Rows from expert 50 of block 5, named by matrix and row number. Rows with one number belong to one neuron. Each number is 128 + 32 x the weight over its row's rms, rounded and kept within 0 to 255. All counts start at 0.
# gate: expert gate (model.blocks.5.mlp.gate, 64x128x256), inputs 0-63
# up: expert up (model.blocks.5.mlp.up, 64x128x256), inputs 0-63
# down: expert down (model.blocks.5.mlp.down, 64x256x128, transposed), outputs 0-63
gate.66 [125 121 113 147 118 141 164 107 161 104  94 171 144  79 220 154 111 119  58 102 197 148 178 117 155 144 112 117 160  75 184 175 148 100 146 154 136 128  87 117 146 197 112  96 200  80 119 117  80  65 181 115 115 150 170 149  54  81 160 145 126  98  99 147]
gate.67 [138 137 102 114 166 140 161 166  80 118 121 146 149 185  95 156  98 132 126 122 162 122  97 126 145 188 122  95  86 123 136 112 170 195 110  97 147 204 125 163 132 140  79 137 132 162 136  73 142 178 131 178 134 144 148 210  72 124 188 127  97 140 188 124]
gate.68 [168  81 145  76 129  97 123 161 166 157 117 141 112 140  82 143 100 156 168 112 150 160 168  58 183 163  67  64 130  99 169 109 164  87 142 174 104 106  97 119 107 145 151 140 127 180 143  66 174  98 109 119  93 107 175 136 142 167 153 141 150 180 100 108]
gate.69 [152 118 102 108 120 138 129 118 186 154 111 111 187 159 122 154 150 120 115 103 122 133 132 145 124 147 158 125 123 110 183 162 107  72 159 116 176 118 114 128 126  93 175 205 202 177 153  92 128 129 113  70 108 161 134 191 144  52 151 160 141 122 100 115]
gate.70 [ 92 197 111 119 132  74 138 105  93 173 117 144  96 118 117 108 100 160 146 176  88 145 114 210 107  92 126 130 128 127  97 186 106 160 124  84 129 100 107 180 169 125  69 105 146 144 135 132  98 109 151 117 130 203 103 127 151  91 109  56 139 166 160  59]
gate.71 [119 157 161 192  99 107 217 146 159 124 139 173 132 123 176 135 115 139 152 255  73  83 119 167 111 129 160  79  65  89 156  94 150 119 137 175  96 115 159 134 126 152 107 101 141 103 116 148  92 100 189 176 116 154 157 116 145 114 164 126 129 106 106 147]
gate.72 [105 203 208  95 137 138 135 121 129 134 127 146 130  97  84 151 172 122 194 127 186 186 175 117 121 150 142 150 150  87 108 189 138 126  86 113  95  87 141 206 167 143 137 112  54 107  83 179 116 167 119  78 145  92 170 108 184 112 141 116 120 169 101 114]
gate.73 [ 66 139 125 150 130 123  85 130 152 137  45 134 163 111 206 171  71 159 135 154 128  86 104 158 149 137 136 125 195 149 181 121 180 112 100 139 130  98 137 163 200 112 113 153 127 209 147 157 133 196 110 113  76 105 116  82 186 112 154  64  72 117 102 160]
gate.74 [150 133 172 133 133 124  68  90 147 101 170 142 103  78 112 176 114  78 139 126 163 134 112 168 116  83 103 165 125 151 151  78 162 108  95 158 112 126 154 132 154 186 139 110  71 136 137 142 111 139  79 148 100 113 115  92 138  92 132 102 108  84  78 124]
gate.75 [188 105  94 144 134 163 111 139 102 105 191 135 120 142 166 137  99 136 127 151  77  69  86 144  99 126 100 179 127  93 201 139  51 128 136 201 131  77 145 130 171  88 165 136 101 118 114  97 145 130  85 124 105 159 180 119 150 165  72 131  65  86 139 116]
gate.76 [128  48 113 129 124 194  86 159 163 186 185 129 109 144 125 109  72 145 183  97 171 117 105 156 161 214 156 109  85 113 131 120 201  74 151 136 149 159 144 107 145  46 128 118  82 111 218 151 131  99 159 141 166 107 102 132 112  87 147  60  42 102  95 137]
gate.77 [136 105 116  84 129 161 144 145 153 111 131 115 129 150 150  92 177 128 147  89 148 171 102 170 130 180 181 137 169  74 129  88 177 131 137 127 106 167  98 154 132 130 129 132 114 153 181 138  92  83 127 118 185 128 117 107 111 154 182 165 110 125 196  96]
gate.78 [ 94 114 121 153  64 158 183 123  83 148 117  86 206 111 116 162 173  93  85 146 136 118 187 138 140 125 149  73 118 163 133 117 107 201  98 164  96 124 128 119 139 103 132 154 115 100  99 171 160 116  80 117 137  87 103 127 115  77 118 121 142  64 155  96]
gate.79 [ 97 140  48 136 127 143  94  95  76 116 100 149 108 149 102 102 137 117 125 133 110 131 113  78 132 159 133  61 109 159 166 150 144 137 134 204  88 125  45 165 152 140  92 112 125 133  97 150 143 192 154 131 118 143  84 148 155 107 160 124 157 145  96 127]
gate.80 [150 204 126 138 187 186 136 132 168 239 162 146 104 107  71 117 149 103 112 129 141 149 132 117 121 111 135 164 107 120 135 138 129 108 156  65 116 100  79 127 152 133 120 114 131 133 174 127 142 123 138 145 150 170 117  93 164 209 133 146 116  81  96 111]
gate.81 [160 165 108 157 152 152 114 105  99  86  73 174 195  99 171 128 153 133 121  88 176  98 177 135 114 109  93 121 123 143 135 210 126  80 137 125 135 129  71 120 124 142 176 110 134 117 110 113 163 132  97 134 118 131 137 158 142 110 147 155  92 179 103 101]
gate.82 [102 111 191 173 150 128 177 147 140 150 154 107  86 127 117 137 158 159  89  84 131 188 121  96 140  96 103 160  98  83 107 125 112  70 149 134 167 105 106 142 128 175  67 108 112 151  94 111 121 144 110 150 147  83 116 127 122 141 115 195  94  91 187 134]
gate.83 [102 148 117 120 100 150 176 143  73 133 152  52 166 129  96 154 147  88 158 125  99 150 172  82 100 216 123 134  62 168 133 100 131 166  96 116 156 123 144 158 123 140  94 178 129 160  95 147 102 123 186 206 173 100 125 134 114 113 155  98  58 121  98 110]
gate.84 [ 59 162  96 174 171 112 137 139 115 105 128  89 124  80 110 112 113  96 186 143 169 171 137 157 168 122  93 166 173 140 145 157  98 133 122  87 137 110 126  97 111 109 131 153  85 122 133 153 118 126 129 141  95 121 114 142 113 138 152  95 161 175  53 133]
gate.85 [140 131 162  21 110 153 105 113 102 115 156 149  96 187 124 151 131 133 127 153 145 196  97  99 158 144 118  32 144 191  97 125 139 143 126  60 115 132  95 162 121 102 113 134 107 140 161 117 100 189  85 179 153 117 106 157  22 144 141 124 110  77 149 119]
gate.86 [132 181 147  79 127 150 137 148 133 127  84  99 100 116 138  73  94 116 104 102 118 141 164 155 118 172 143 115 186 145  74 174 156 108 122 129  99 144 106 118 121 102 133 114 185 167 182 122 136 112 137 128 142 115 111 124 111 123 133 129 127 169  94  84]
gate.87 [104 136 108 150 117 139 161 130 108  74 161 167  84 170 115 121 104 159 112 144 141 144 158 155 165  95 143  73  88 106 102 137 141 132 155 131 118 150 121 174  98 139 120 137 117 145 134 120 154 122  75 100 196 134  95 184  85 108  90 133 106 130 133 124]
gate.88 [112 160 144 123 194 101 152 155 141  87 192 110 115 172 128  76 164 124  97 130  71 121 135 116 121 109 119 153 101 138  83  80  83 118  74 121 137 143 137  73 126 111 122  76 170 130  97  82  70 152 106 155 109 167 129 198 101 149 150 155 143 137 165 108]
gate.89 [ 57  93 154 117 138 135 138 127 131 119 158 147 130 210 117 188 117 137 132  62 112  96 148  86 132 134 178 133 182 109 139 149 176  79  91 105 179 115 100 169  99  57 158 216 180 131 173 109 158 146 103  61 156 141 158 134 153 160  81 203 128 150 137  70]
gate.90 [118 172 119 192 147 108 116 116 105 137 123 152 103 122 176 114 178 145 123 132 144 130 138 109 128  97 108 160 145 110 148  53  98  86 187 107 161 110  91 125 136 124 104 129 148 133  95  46  79 142  73 209  90 170 138  63 144  93 160 130 132  74  98 115]
gate.91 [179 134  92 156 104 179 123  95 114 156 123 110  73 137 144 113 117 110 153 141  83 180 101 137 141 129 130 116 114 199 102  98 173 145 129  60 134 130 104 192 107 135 136 112  98 161 123 177 115  91 130 134 108 149  67  85 119 127 102  92 178 139  65  73]
gate.92 [161 120 106 134 167  98 154 113 149  89 156 123 149 134 114  87 123 135 178 126  92 151 115 146 166 138  92 191 168 111 155 176 123 124 166 169 131  98 159 109  88  99 108 157 150 131 119 150 145 128 169 121 139 117 114  71 106 154 152 177 175 143  89 134]
gate.93 [170  94 190 103 175  95  91 172 138  98 121  80  71 102 100  89 129 106 114 118 152 111 115 154 141 166  98 121 138 165 139 131 180 166 124 168 117 154 139 128 126 138  76 183 180 100 165 103  92 130  92 123 129 112 138  55 113 112 108 113  94 106 132 101]
gate.94 [ 91 105 147 145 132 115 189  70  75  73 134  87 133  90 135  85 124 110  94 115 119 137 175 173  79 135 175 173  92 110  73 135  73  52 143  96 114 142 131 108 167  97 157  86 149  46 122  73  92 126 109  99  94 157 133 111 101  83 107 136 135 110 188 123]
gate.95 [175 127 141 119  84 103 137 129 136 139  88  94 197 143 105 116 168  98  82 141 102 107 133 118 139 170 125 142 142 124 151 112 114 148  46 199 117  88 113 146 105 111  78  99  86 135 109 111 127 114 119 109 121 130 166 136 167  97 147 135  94 156  88 124]
gate.96 [155 144 112 132 106 172 163 131 149 115 118 141 145  86 170 125  96 122 186  79 122 108 148 108 126 106 116 104 152 195 210 145  30  99 147 135 111 133 176 167 139 159 120 175 156 120 171 160 105  77 111 202  76 118 123 121 126 161 127 149 137 153 129 149]
gate.97 [112 130 141 128 159 101  89 126 117 132 119 153 161 196  49  34 107 113  85  89  50 117 117 150 119  96 135  92 167 145 171 134 150 120 107 108 115 129 145 153 106  90 168  81  82 196 110 130 109 117 168  98 133 135 125 107 114  90 172  41 146 139  94 129]
gate.98 [166 136 141 168 143 102 153 139  94 181 172 170 155 123  96  58 155 150  58 171 208  86 116  92 182 133 106 122 156  94 144 107 169 148 150 141 157 113 113 181 120 160 125 179 120 109  97 120  88 200 150 171 157 109  94 109  57 219 142 100 117 146 102 118]
gate.99 [168  78 142  94 160 130 140 122 148 134 132 124 129 146 160 117 106 107 141 141  79  91 135 190  98  95 158 104 145 130 107 105 170 114 124 151 152  53 193 129 108 167 150 171  70 163 150 214 175 138 175  57 194 157  79  55 164  93 136 100  95 142 128  94]
gate.100 [ 82 184 109 131 129 137 139 158 170 128 104  80  94  87  98  96 214 154 114 102 183 187 147 163 127 114 145 121 106 150 108  86 174  89 119 109 181 143 161  96 154 167 164 126 120 171 104 151 128 144 112 140 128 138 162 148 107 107  76 145 110  77 151 107]
up.66 [125  98 151  80 151 131 130  80  95 144  66 187  95 116 148  83 128  87 120 191 159  93  78 120 117 139 102 172 146  52 192  96 114 111 134 117 186 166 164  49 150 173 143 120 111 190 122  65 106 106 170 103 176 139 130 168 143 154 109 146 148  97 168 169]
up.67 [130 132 101 159 124 161 122 127 112  98 139 131 148 210  92 122 105 154 112 208 170 137 113 183 165 111 103 135  80 178 160 117  87 105  87 171  95  93  87 115  97 118 147 116 174 187  80  75  48 119  96 161 165 114 131 193  73 163 142 123 125 157 172 125]
up.68 [131 140 184 153  93  93  84 117 202 146 168 178 116 125  99 144 131 152 106 168 155 186  98 122 172 155 102  93 139  75 158 149 146  98 170  98 199  74  79 158  98 138  89 155 178  77 133 151 140  79 160  95 101  81 142  99  94 117 132 117 106 140 119 162]
up.69 [101 135 123 155  85 121 166 141 150 125 161 176 163 151 143 185 173 126  88 150  86 139 121  96 139 105  51  83  76  65  84 108  94  88 102 107  84 130  93 141 131  48 156 109 113 147 169 132  96 137 110 147 169  96 202 156  92 133 104  97 106 183 109 121]
up.70 [110 151  92 100 116 101 139 100 128 115 134 139 125 148 148 143 117 102 130  66 105 138 131 126 133 151 131 131 175  96 109 158 118 142 145 124 142 172 143 137 151 171  89  60 122 127 126  89  41 105 134 109 173  77 133 105 124  89  99 118 116 173  92 137]
up.71 [139 119  89  82 111 160  92  96  90 200 111 142 113 114 105 152 122 130 156  92 150 157 185 138  91 125 142  85 106 108 151 137 170 134 123 121 140 126 139 149 128 149 141 194 160  91 132 118 136 139 122 103 166 112 145 114  72 127 104 175  68 133 126 129]
up.72 [104 146 133  96 154 114 176 169  96 124 111 167 163 188 107 125 100 147  66 113  91  97 117 170  77 142  85 156 135 169  96 143 129 145  97 180 137 136 230 109  83 155 153 150  80 130 120 147 141 165 166 133 175 113 152 126  87 132 183 116 116  99 115 120]
up.73 [118 131 115 162 113  96 149 173 155 178 108 125 117  93 155  68 195  96  89 159 118 110  85  98 113 134  87 104 122  60 106  98  58 132 179 126 138 132 158  96 145 132 130 149  98 151 162  94 183 144 166  88 160 170 143 123 135 136 142 152 109 100 125 108]
up.74 [161 187 108 187 138 163 150  84  94  78 138 157 160 150  90 171 100 133  71 157  70 132 119 158 116 119 143  99 121 157  72 159  96 139 111 114 140 195 143  56 143 142 105 116 116 114 109 131 127 135 175 139  72 147 137 147 103  73  90 120 138 116 181 155]
up.75 [135  87  70 145 179 117 184 144 157 103  84 169 103  78  96 125 117 197 127  22  89  97 106 113  79 133 116 163 153 115 134 181  93  63 126 178 173 172 117 131 103 166 100 112 122 149 103 173  92  79 115  96  96  98 114 109 116 132 113 173 152  98 138 149]
up.76 [127 131 112 204 141 104 112 138 173  97 120 155 140 100  98 124 139 124  81  92 143 133 139 101 120 146 115 139  79 150 101 161 148 104 118  73 139 112 133  97 162 135 139 126 103  73 155 153 130 102 123 118  88 118 152 158 133 151  60 168 166 144 113 133]
up.77 [135 144 148 136 124  94 114 130 135 154 106 138 140 142 142  99 108 124 133 114 130 180  87 184 110  99  52 110 118 152 147 143 139 164 153 131 125  87 140 166 140  38 144 197 126 157 110  82 142 142 109 133 162 124  53 124 207  81 126 148 155 162 120 150]
up.78 [149 158 123 138 132 116 132  99 104 146  93  89 154 178  89 139  94 175 129 112 147 193 132  93 190 202 139 103  63 205 191 136 143 128 135 104 220 121  80  86 112 101 165 107 123 146  99 103 124 134 142 142 106 120 101 140 143 118 144  81  83 153 157 116]
up.79 [102  79 135 126  74 146 123 117 123 166 135 156 158 128 169 173 105 116 133  98  97 132  63 133  97 127 108  94 102 145 188 135 172 111 134 147 106 151 185 103 107  87 113 151  97 142  83 184  88 162 138  91 140  89 153 121 105 100 159 109 172 133 135  81]
up.80 [157 127 149 174 107 155 106 122 107 165 105 166 110 149 139 101 153 132  73 112 142 140 121 127 109 141 101 128 139 170  79 172 126 152 132 140  62 116  90 192 157 130 107  85  93 119  86 160 112 136 108 164 111  62 125 136 147 168 173 162  87 128  98 109]
up.81 [100 165 109  69  70 120 129 103 106 124 152 178 154 116  66  84  89  97 117 158 164 121 146 122 148 169 150 105 131 175  79  89 139 116 154  84 149 114 157 155 128 170 187 128  70 153 113  86 143 107  56 137 132 120 133 192  89 103 141 173 113 119  76  71]
up.82 [170 152 132 133  98 112 147 107 146 129 114 121 152  99 129 124 113 145 118 141 147 122 119 141  98 130 153 107 180 117 185 127 163 110 106 158  78 114 126 122 125 125  95  89 172 130 135 120 110  99 219 125  82  94  89 106 124 128 144  92 176 112 159 138]
up.83 [176 171 170 120 158 154 124  47 106  77 154 168 113 145 131 142 141 120  65 140 143 146  78 161 128 173  72  83 200 125 164  84 154 131 130 172 117  95 107 115 149 151 158 158 162 120 157 136 174 122  95  95 135 112 103 106 170 128 142 111 142 128 111  85]
up.84 [131 164 171 125 184 169 127 153 113 175 161 116 155 132 147 122 144 155 159 162 114 131 101 111 139 145 140 104  57  95 133  58 145  87 211 148 179 126 117 139 131 121  89 125 174 212 113 197 126 153 134  98 166 140 101 150  98 147 133 140 109 155  46 120]
up.85 [119 171 139 213 134 121 127 137 154 173 108 140 171 104 164 133 145 161  94 111 118  82  95 106  93 145 114 189  84 142 127 109 109 140 122 170 106 175 168 146 173 158 142 103 159 126 129 117 139  66 130 121 123 182 177 126 189 101  93 187 177 134 119 176]
up.86 [ 58 139 155 112 135 130 127 106  95 133 142 117 137  97 159 142 100  94 179 128 150  95 114 139 127  98 121 149 201 167 176 123 149 183 138 127  98  81 108 140 150 124 123 130 117 152 160 175 197 154 150  98 131 120 190 108  82 115  91 110 173 126 108  89]
up.87 [119 107  74 118 118 111 173 180 133 131 146  76 157 104 112 165 115 109 111 113 109 162 163 161 139 120 107  92 114 127 124 100 118 177 116 123  86 114 141 150 116 130 134 159 166 148 136 125 122  74 130 124 110 159 134 108 140 183 117  64 106 129  88 129]
up.88 [108 122 128 116 138  84 119 117 135 110 130 147  89 119 110 112 146  94 103 100 129 169 151  82 112 119 146 113 129 117 131 124  83  62 159 117 151 116 121 145 146 106 185  93 139 124 131 134  97 116 123 143 171 195 150 133 141 135 146 196 107 127 164  98]
up.89 [139 167 146 149 147 140 144  85 124 160 214 112 144 122 127 155 113  83 108  98  62 114 105 115 111 128 158 192  94 151 162 121 106 143 137 136  85 111 144 136  96 140  68 162 150 134 135 113  95 138 124 164 139 135 114 150  72 147 131 162 124 164 142 120]
up.90 [ 81  79  87 150 140  98 109 118 117 192 172 169 113 134 107 119 144  72 122 120 120 101 135 152  45 125 122 147 109 103 148 122 158  46 127 142  97 107 146 117 147 154 179 140 109 120  77 136 147 159 140  91 109 136 170 197 171  86 147 120 135 114  98 146]
up.91 [131  95  45 151  96 178 157 126 105 101 135 106  84 209  88 126 179 132 168  65 105 103 171 169 163 100  90 117  71 138 114  91 167 168 125 144 150 146 124 126 202 118 168 121  82 143 173 113  89 128 140 133  81 136 160 122 172 117 135 111 115 156 138 139]
up.92 [132 118 121 150  90 103 109 177 188 119 129 112 104 129 153 175  20  89 149  51 157 168 106 112 152 159  59 162 121 113  72 137 131 141 186 152 148 151 144  95 134 103 119 113 133 126  99  77  84 152  98 125 139 144 163 141  99  78  81  65  81 145 173 141]
up.93 [113 200 168 172  86  86 123 138 121 136 124 108  41 151 131 125 131 131 154 152 101 107 178 118 179 129  52 140 101 117 137  49 220 127 122 165 140  45  91  83 157  83 131  96 161 178 149 124 144 125 177 113 126  70 133 137 172 126  97  92 137 150 156 122]
up.94 [185 133 105 152 100 108  79 162 132 140 105 127  99 131 183 145 128 122 163 108  97 124 129 141  79 135 118 118 153 118 187 125 172 134  97 129 102 101 137  96 143 131  97 125 125 179 138 163 185 148 101 139 163 110 157  84 166  94 134  71  98 176 110 127]
up.95 [153 113 107  77 174 176 136 120 163 129 123 117  84  95 126 144  95 113  89 177 144 119 134 134 167  99 100 150 130 103 144 122  97 111 153 164  90 136 111 122 112 142 202 126 125 113 170 157 164  97 156 172 130 176  96 158 139 158 137 183 111 160 139 144]
up.96 [113  79 145 164 188  97 218 197 125 162 144 143 157 142 129 166  96 125 114 142 161 170 129 108 143 113  88 147 139 151  79 122 127  86 135 108 151 124  77  98  92 146 114 154 145 147 163 186  86 118 124  92 129 122 117 108  78  69 161 159 131 174  73 176]
up.97 [158 116 188  80 157 123 204 125 126  97 152 163 132  72 134 112 202 158 148 128 133 114 112  77  97  80 112 145 108 170  81 160 107 163 180  90 136 165 134 100 138  70  58 102 108 113 176  97 108 113 135 128 123 156 180 152 184  77 148 213  89 125 107 132]
up.98 [119 122 132 188 117 128 162 122 119 123 142  67  61 131 150 158 125 110 116 127 108 128  79 124 137  94 123 158 144 122 150 100 134  77  72 108  73 151 142 118 100 133 151  78  23 170 101 193 144  72 147 172 142 158 163 136 131 118  66 136 119 179 118 104]
up.99 [150 128 147 188 104 120 124 116  69 134  56 191  77  71 138 132 190 117 183  84 149 131  96 119 155 125 153 138 177 135  93 129 138 149 119  94 175 136 135 151 127 170 177 124 121 203 106  76 139  81 111 158 173  92 162 174  98 152 118 163 101 157 176 101]
up.100 [101  92 163 172 127 129 140 126 128 145 154 140 102 126 146 120 148 144 149 100 177 150  93 126 130 127 178 114 144  65 134 100  91 109  70 153 160 110 120  93 123  58 100  65 131 136 110 167 110 112 112 183 149 195 120 155 107 128 178  70  96  74 133  86]
down.66 [185 136 139  66 105 177 164 123 108  98 117  96 145  56 116 105 117 141 115 106 118 138 140  98 158 125 152 147 148 169 125 158 108 143 112 170 111  61  90 186 168 111  92  87 126  97 155 153 143 138 162  98 133 118 131 157 103 143  58 134 171 138 172 168]
down.67 [108 130  96  93  98 176 113  68  99 177 168 151 106 107 120 141 145  95 149 114 106 199 121 146 101  51 157 120 124  90  88 158  93  70 113  93  89 156  76 169 146 140 117 179 143 118 132 112 154 153  38 131 143 140 103 170 185  87 155  79 122  95 163 124]
down.68 [150 150  98 158 141 107 180 174  80 180 107 160 173  81 204 191 151 104 168 180 174 194 123 138 139 193 126 141 162 126 110 163  46 182 102 110 119 150 105  97 237 182 121 195  90 124  99 111 112 107 124 164 180 142 140 113 118 115 114 106 162 133 123 111]
down.69 [190 155 148  68 134 167  77  60 145 138 157 136 128  90 123 140 154 124 133 137 127 143  63 103  82 106 215 118 110 138 131 141 181 130 133 125 126 130 114 122 111 168  96  96 148 186  90 126 148 140  91 158 128 118 126 125 154 142 112 157 104  90 149 117]
down.70 [146 107 154  77 101 156  91  67 107 124 100 191 144  84 109 182 157 126 131 122  97 129  87 114 176 139  89  71 112 128  67 100 125  98 143 142 195 147 158  97 123 159 116 141  85  77 160 176 132 145 116  82 163 131  81 126 142 183 139 161  56 113 166  93]
down.71 [ 78 133 138 154  89 144  81 141 107 144 175 167 183 112 135  94  81 166 142  72 133  92 114 159 134 116 169 121  60 106 167  92 144 129 164 130 174  65 101 157 144  81 148 150 147 182 141  88  78 148 177 121  47  91  76 151 139 182 124 149 108 138 117 174]
down.72 [144 121  62 120 111 133  82 154 109 122 117 103 130 136  56 137 146 123 156 108 131 118 145 107 149 126 136 113 124 165 150 110 107 167 154  95  37  91 108 144 104 197  90 154 169 130 136 137 132 147  82 129  90 112 119  89 152 133 167 133 190 118 119 161]
down.73 [ 99 116 145 100 129 129 116 162 152 138 224 169 146 152 144 129 145 149 144 214 132 127  87  93  99 171 132  82 155  79 164 192 110 146 175 129 135  88 150 154 158 106 185 137 101 117 141 101 152  90 116 120  97 138 152 137  95 150 145 169 121 136 129 143]
down.74 [133 196 138  94  94 164 169 142  69 136 127 129 105 124 129 187 112 146 189 127 140 159  98 115 131 133 135 116  72 151  93 127 150 101 165  86 104 117  57 141  54 131 146 161  49 139 188 100 133 142 118 135  74 161 134 163 116 144 130 149  78 156 125 105]
down.75 [161 111 166 135 148 193 142 161 128 149 155 174 160  65 168 146 138 159 181 143 114 112 127 100 148 136 170 118 159 136 110 165  68 106  49 117 130 117 120 162 201  86 176 163 168 148 157 110 130 144 142 106 160 157 160  76 109 155  79 122  91 117 134 126]
down.76 [185 126 153 145 115 145  96 136  94 105 162 190 155 161 105 123 154 214 137 119  62 189 147 157 137  80  78 105  94 151 127 145  95 110 166  56 102 130 140  83 132 130  75 116 168 120 101 124 128 109 113 149 181 112 124 116  95 114  99 129 125 140 103 163]
down.77 [165 178 115 136 151 144 114  79 130 177 180  92  72 155 115 184  64 118 141  97 124 105 115 129 120 127 105 124  82  81 160  87  90  96 147 101 118 199 162 137 130 144 154 102 126 138 162 119 144  87 169 123  44 103 117 155 200  99 129 109 134  59 112 103]
down.78 [ 93 112 122 147 119 124 207 151 110 101 101 147 159 163 136  88 132 124 122 125 148 100 144 100 113 129 103 161 138 138 169 172 156 173 122 118 167 120 139  91 131 171 149 118 113 170 206 108 127  96 122 103  70 166  67 158 169 137 151 127  89 133 154 120]
down.79 [117 104 158 127 163 141 116 129  88 113 185 107 120 148 156 142 136 112  93 170 130 129 130 186 162 139  90 121 159 137 119 170 113 198 110 130  96 152 132 107  87 140  82 174 138 130 128  72 148 120 124  98 181  81 181  82 172  87 189 178  65  79  99 154]
down.80 [109 110 121 144 114 152 169 192 102 152  71 112 100  86 152 103  80 167 126 156 127  85  85 100 155 162  80 117 171  99  86 182  97 175 170 136 150 109 129 149 119 128 130 168 110 136 153  91 164  99 159 193 142 171 134 118  94 134 122 110 130 163 109 145]
down.81 [113 140 129  49 198 158 107 169 109 133 134 112 127  99 216 182 144 181 232 119 196  73 133 147  83 153 137 152 120 155 175  88  65 148 135 162 112 108 101 121 163 103 103  99 137 131 106  99  41  81 131 155 125 151 126 122 157 138  93 125 132  79 147 132]
down.82 [156 128 104 109 119 109 101 103 175 109 176 213 184 151 135 123  95 183  98 136 162 103 117 119  99 123 126 104 161  86 105 110 156 140 114 149 103 119 123 145 109 147 165 165 147 129 117 148 140 148 125 164 114 116 171 147 152  81  96  82 110 150 108 153]
down.83 [115 111 135 147 119  96  85  79 104 104 119 157 161 186 124 182 168 108  94  60 171 105 134 162 120  86  96 161  80 163 133 120 108 118 147 137 151 144  98  84 223 136 159 148  41 149 180 111  54 197  85  99 128 152 131  53 155 125 164 107 151 162 132 140]
down.84 [155 154 158 188 111 116 137 114  51 107 167 156 125 106 148 115 144 133 141 130  31  77 128  82  94  89 155  92 140 129  90  76  88 125  90 153 105  96 127 112 114  71 112 167 121 108 138 122 147 131 136 119 170 180 116 162 124 104  57 147  88 192 135 116]
down.85 [138 120 222 129 138 138  76 124 130 143 155 159 111 175 142  76 102 185 114  90 116 156 125  91 169 159 144 120  97 167 106 104 114  59 126 139 124 108 119 142 131  98  81 140 101 106 108 141 124 103 121 189 126 113 163 204 114 111 144 115  97  68 135 128]
down.86 [131  90 178 122 145  85  97  50 157  94  13 102  94 109 103 112 167 144  97 119 124 111 152 100 118 181 156 102 129 173 172 109 173 105 100 128 141 128 139 112 131 124 114 130  78 107 124 101 154 170 146 138 148 131 119 128 168 166 171 129 154  90 110  66]
down.87 [179 158 166 136 100  84 141 111 124 157  85 131 152 147 104 148 125 153  57 157 187 141 152 102  91  98  94  85 154 101 178 158 136 123 220 142 128 179 131 154 140 130  96  92 152 115 124 148 141  85 155 123 177  74 204 169 128 129  92 105 101 168  91 161]
down.88 [141 162 115 131 108 142 151 121 116 119 153  53  89 150  93  74 115 135 185 166 126 108  69 144 121  90 157 119 107 154 150 132 142 127  84 163 178 127 120 152 122  86 138 161 126 165 155 138 108  84 159 156 151 154 137 140 156 173 148 108 153 137 126 121]
down.89 [153 138  90  89 158 148 114 138 128 139 151 181 184 119 103 127  84 125 214 171 141 153  96 146 115 104 205 113  63 151 124  82 107  95 101 120  84 162 140 139 125  39 125 113 115 136  98 126 174 113 128 128 124 150 135 141  77 132 150 101 112 157  92 110]
down.90 [113 134 170  71 159  92  87 125 143 170 153  98  86 185 124 124  96  88 104 130 148 110 150 147 150 128 165 125 106 120 160  96 142 141 129 135 122  80 122 125 138  78 103  91  82 112 151 111 110 108 201  73 124 175 144 113 133 128 147 120 176 176 128  75]
down.91 [112  97 108 134 142 175  71 130 130  98 171 175 171 123 105 117 140 117 163 124  95 119 211 143 137 124 108  92 130 137  69 166 126 137 141  90 149 200 136 144  88 111 131 137 122 134 175  93 125 128 114 126 147 104  18 180 155  89 123 168 117  86  93 102]
down.92 [139 110 168 143  93 114 138 174 127 126 220 122 132 182 146 156 150 157  99 168 106  98 112  75 166 112 114 153 142 180 214 116 129 109 145 157  95 108 139 155 101 127 116  92  69 150 137 153 156 177 140 134 116 103 101 125  86 126 111 131 151 123 128 157]
down.93 [149 103 127 108 116 185 118 124 140 132  94  86 149 123 165 101 180 201 171  96 144  93 138 110  93  96 179  80 133  93 131 141 103  72 137  91 169 133 175 118 190  67 120 136 119 113  85 101 155 121 124  79 147 114 121 142 178 130  91 156 180  98  85  82]
down.94 [157 155 115 115 124 139 151 114 129 187 172 203  94 107 123 148 129 144 177 138 114 158 137 148 134 136 118 189 144  90 141 122 119 202  82  71 139 130 138 107 123 117  87 139 134 175 176 127 154 162  99 116  96 130 110  99 124 106 137  95 102 210 125 158]
down.95 [175 130  98 141 149 104 156 121 150 142 163 145  84 150 132  97 115 101  94 169 156 153 155 161  92 161 151 123 160 136 128  83 133 155 132 129 133  32  87 178 164 118 128 134 157 136 140 125 106 184  94  84 146 128 202 150 130 101  81  85 162  96  97  51]
down.96 [106 138 215 150 105  96 147 191 150 114 126  70 161  90  69 162 127 144  94  67 180  67 122 184 158  80 129 104 110 165 146 147 150 159 101 134  63 128  76 136 113 115  78 146 114 148 181 219 175 120  41 153 153 169 134 119 158 142  91 156 168 109 126 111]
down.97 [164  48 209 138 120 163 141  53 139  87 157 137 158 119 170 137 160 129 149 145 122 130  97 144 128 112 144 158 125  83  93 176  77 131 137  92  75 192 114 144 158 147 121  93  91 129  92  95 175 172 150 146  73 127 146 138 147 121  92 118 106 130 130 153]
down.98 [137 157 167  90  87 103  95 129  79 125 126 169 139 141 153  69 105 174 134 174 128  83 116 139  90 141 183 159 140 182 121 145 183 107  80 174 116 129 143 162 175 172 169  88 154 103 160  72 129  99 184  84 118 140 110 172 148 121 105 125 146 115 114 117]
down.99 [172 114 114  98  76 141 130 124 124 148 146 106 124 183 108 139 145 123 114 146 142 105 170  96 124 155 173  98 142 148 144 145 174 106 190 175 174 149  34  86 152 120 214 146  95 101  79 141 143 115 130 115 190 183 132 140 137 154  84 132 129 130 117 101]
down.100 [ 96 136  79 159 130 111 120 138 158  68  74 109 112 147 105 111 112 137 194 132 101 137 134 181 160 159 144  75 131  68  40 131 160  74 116 143 173 124 144 175 157 169 128 111 107 162 126 186 130 113 158 142 144 140 110 137 190  94  51 135 134 147  66 137]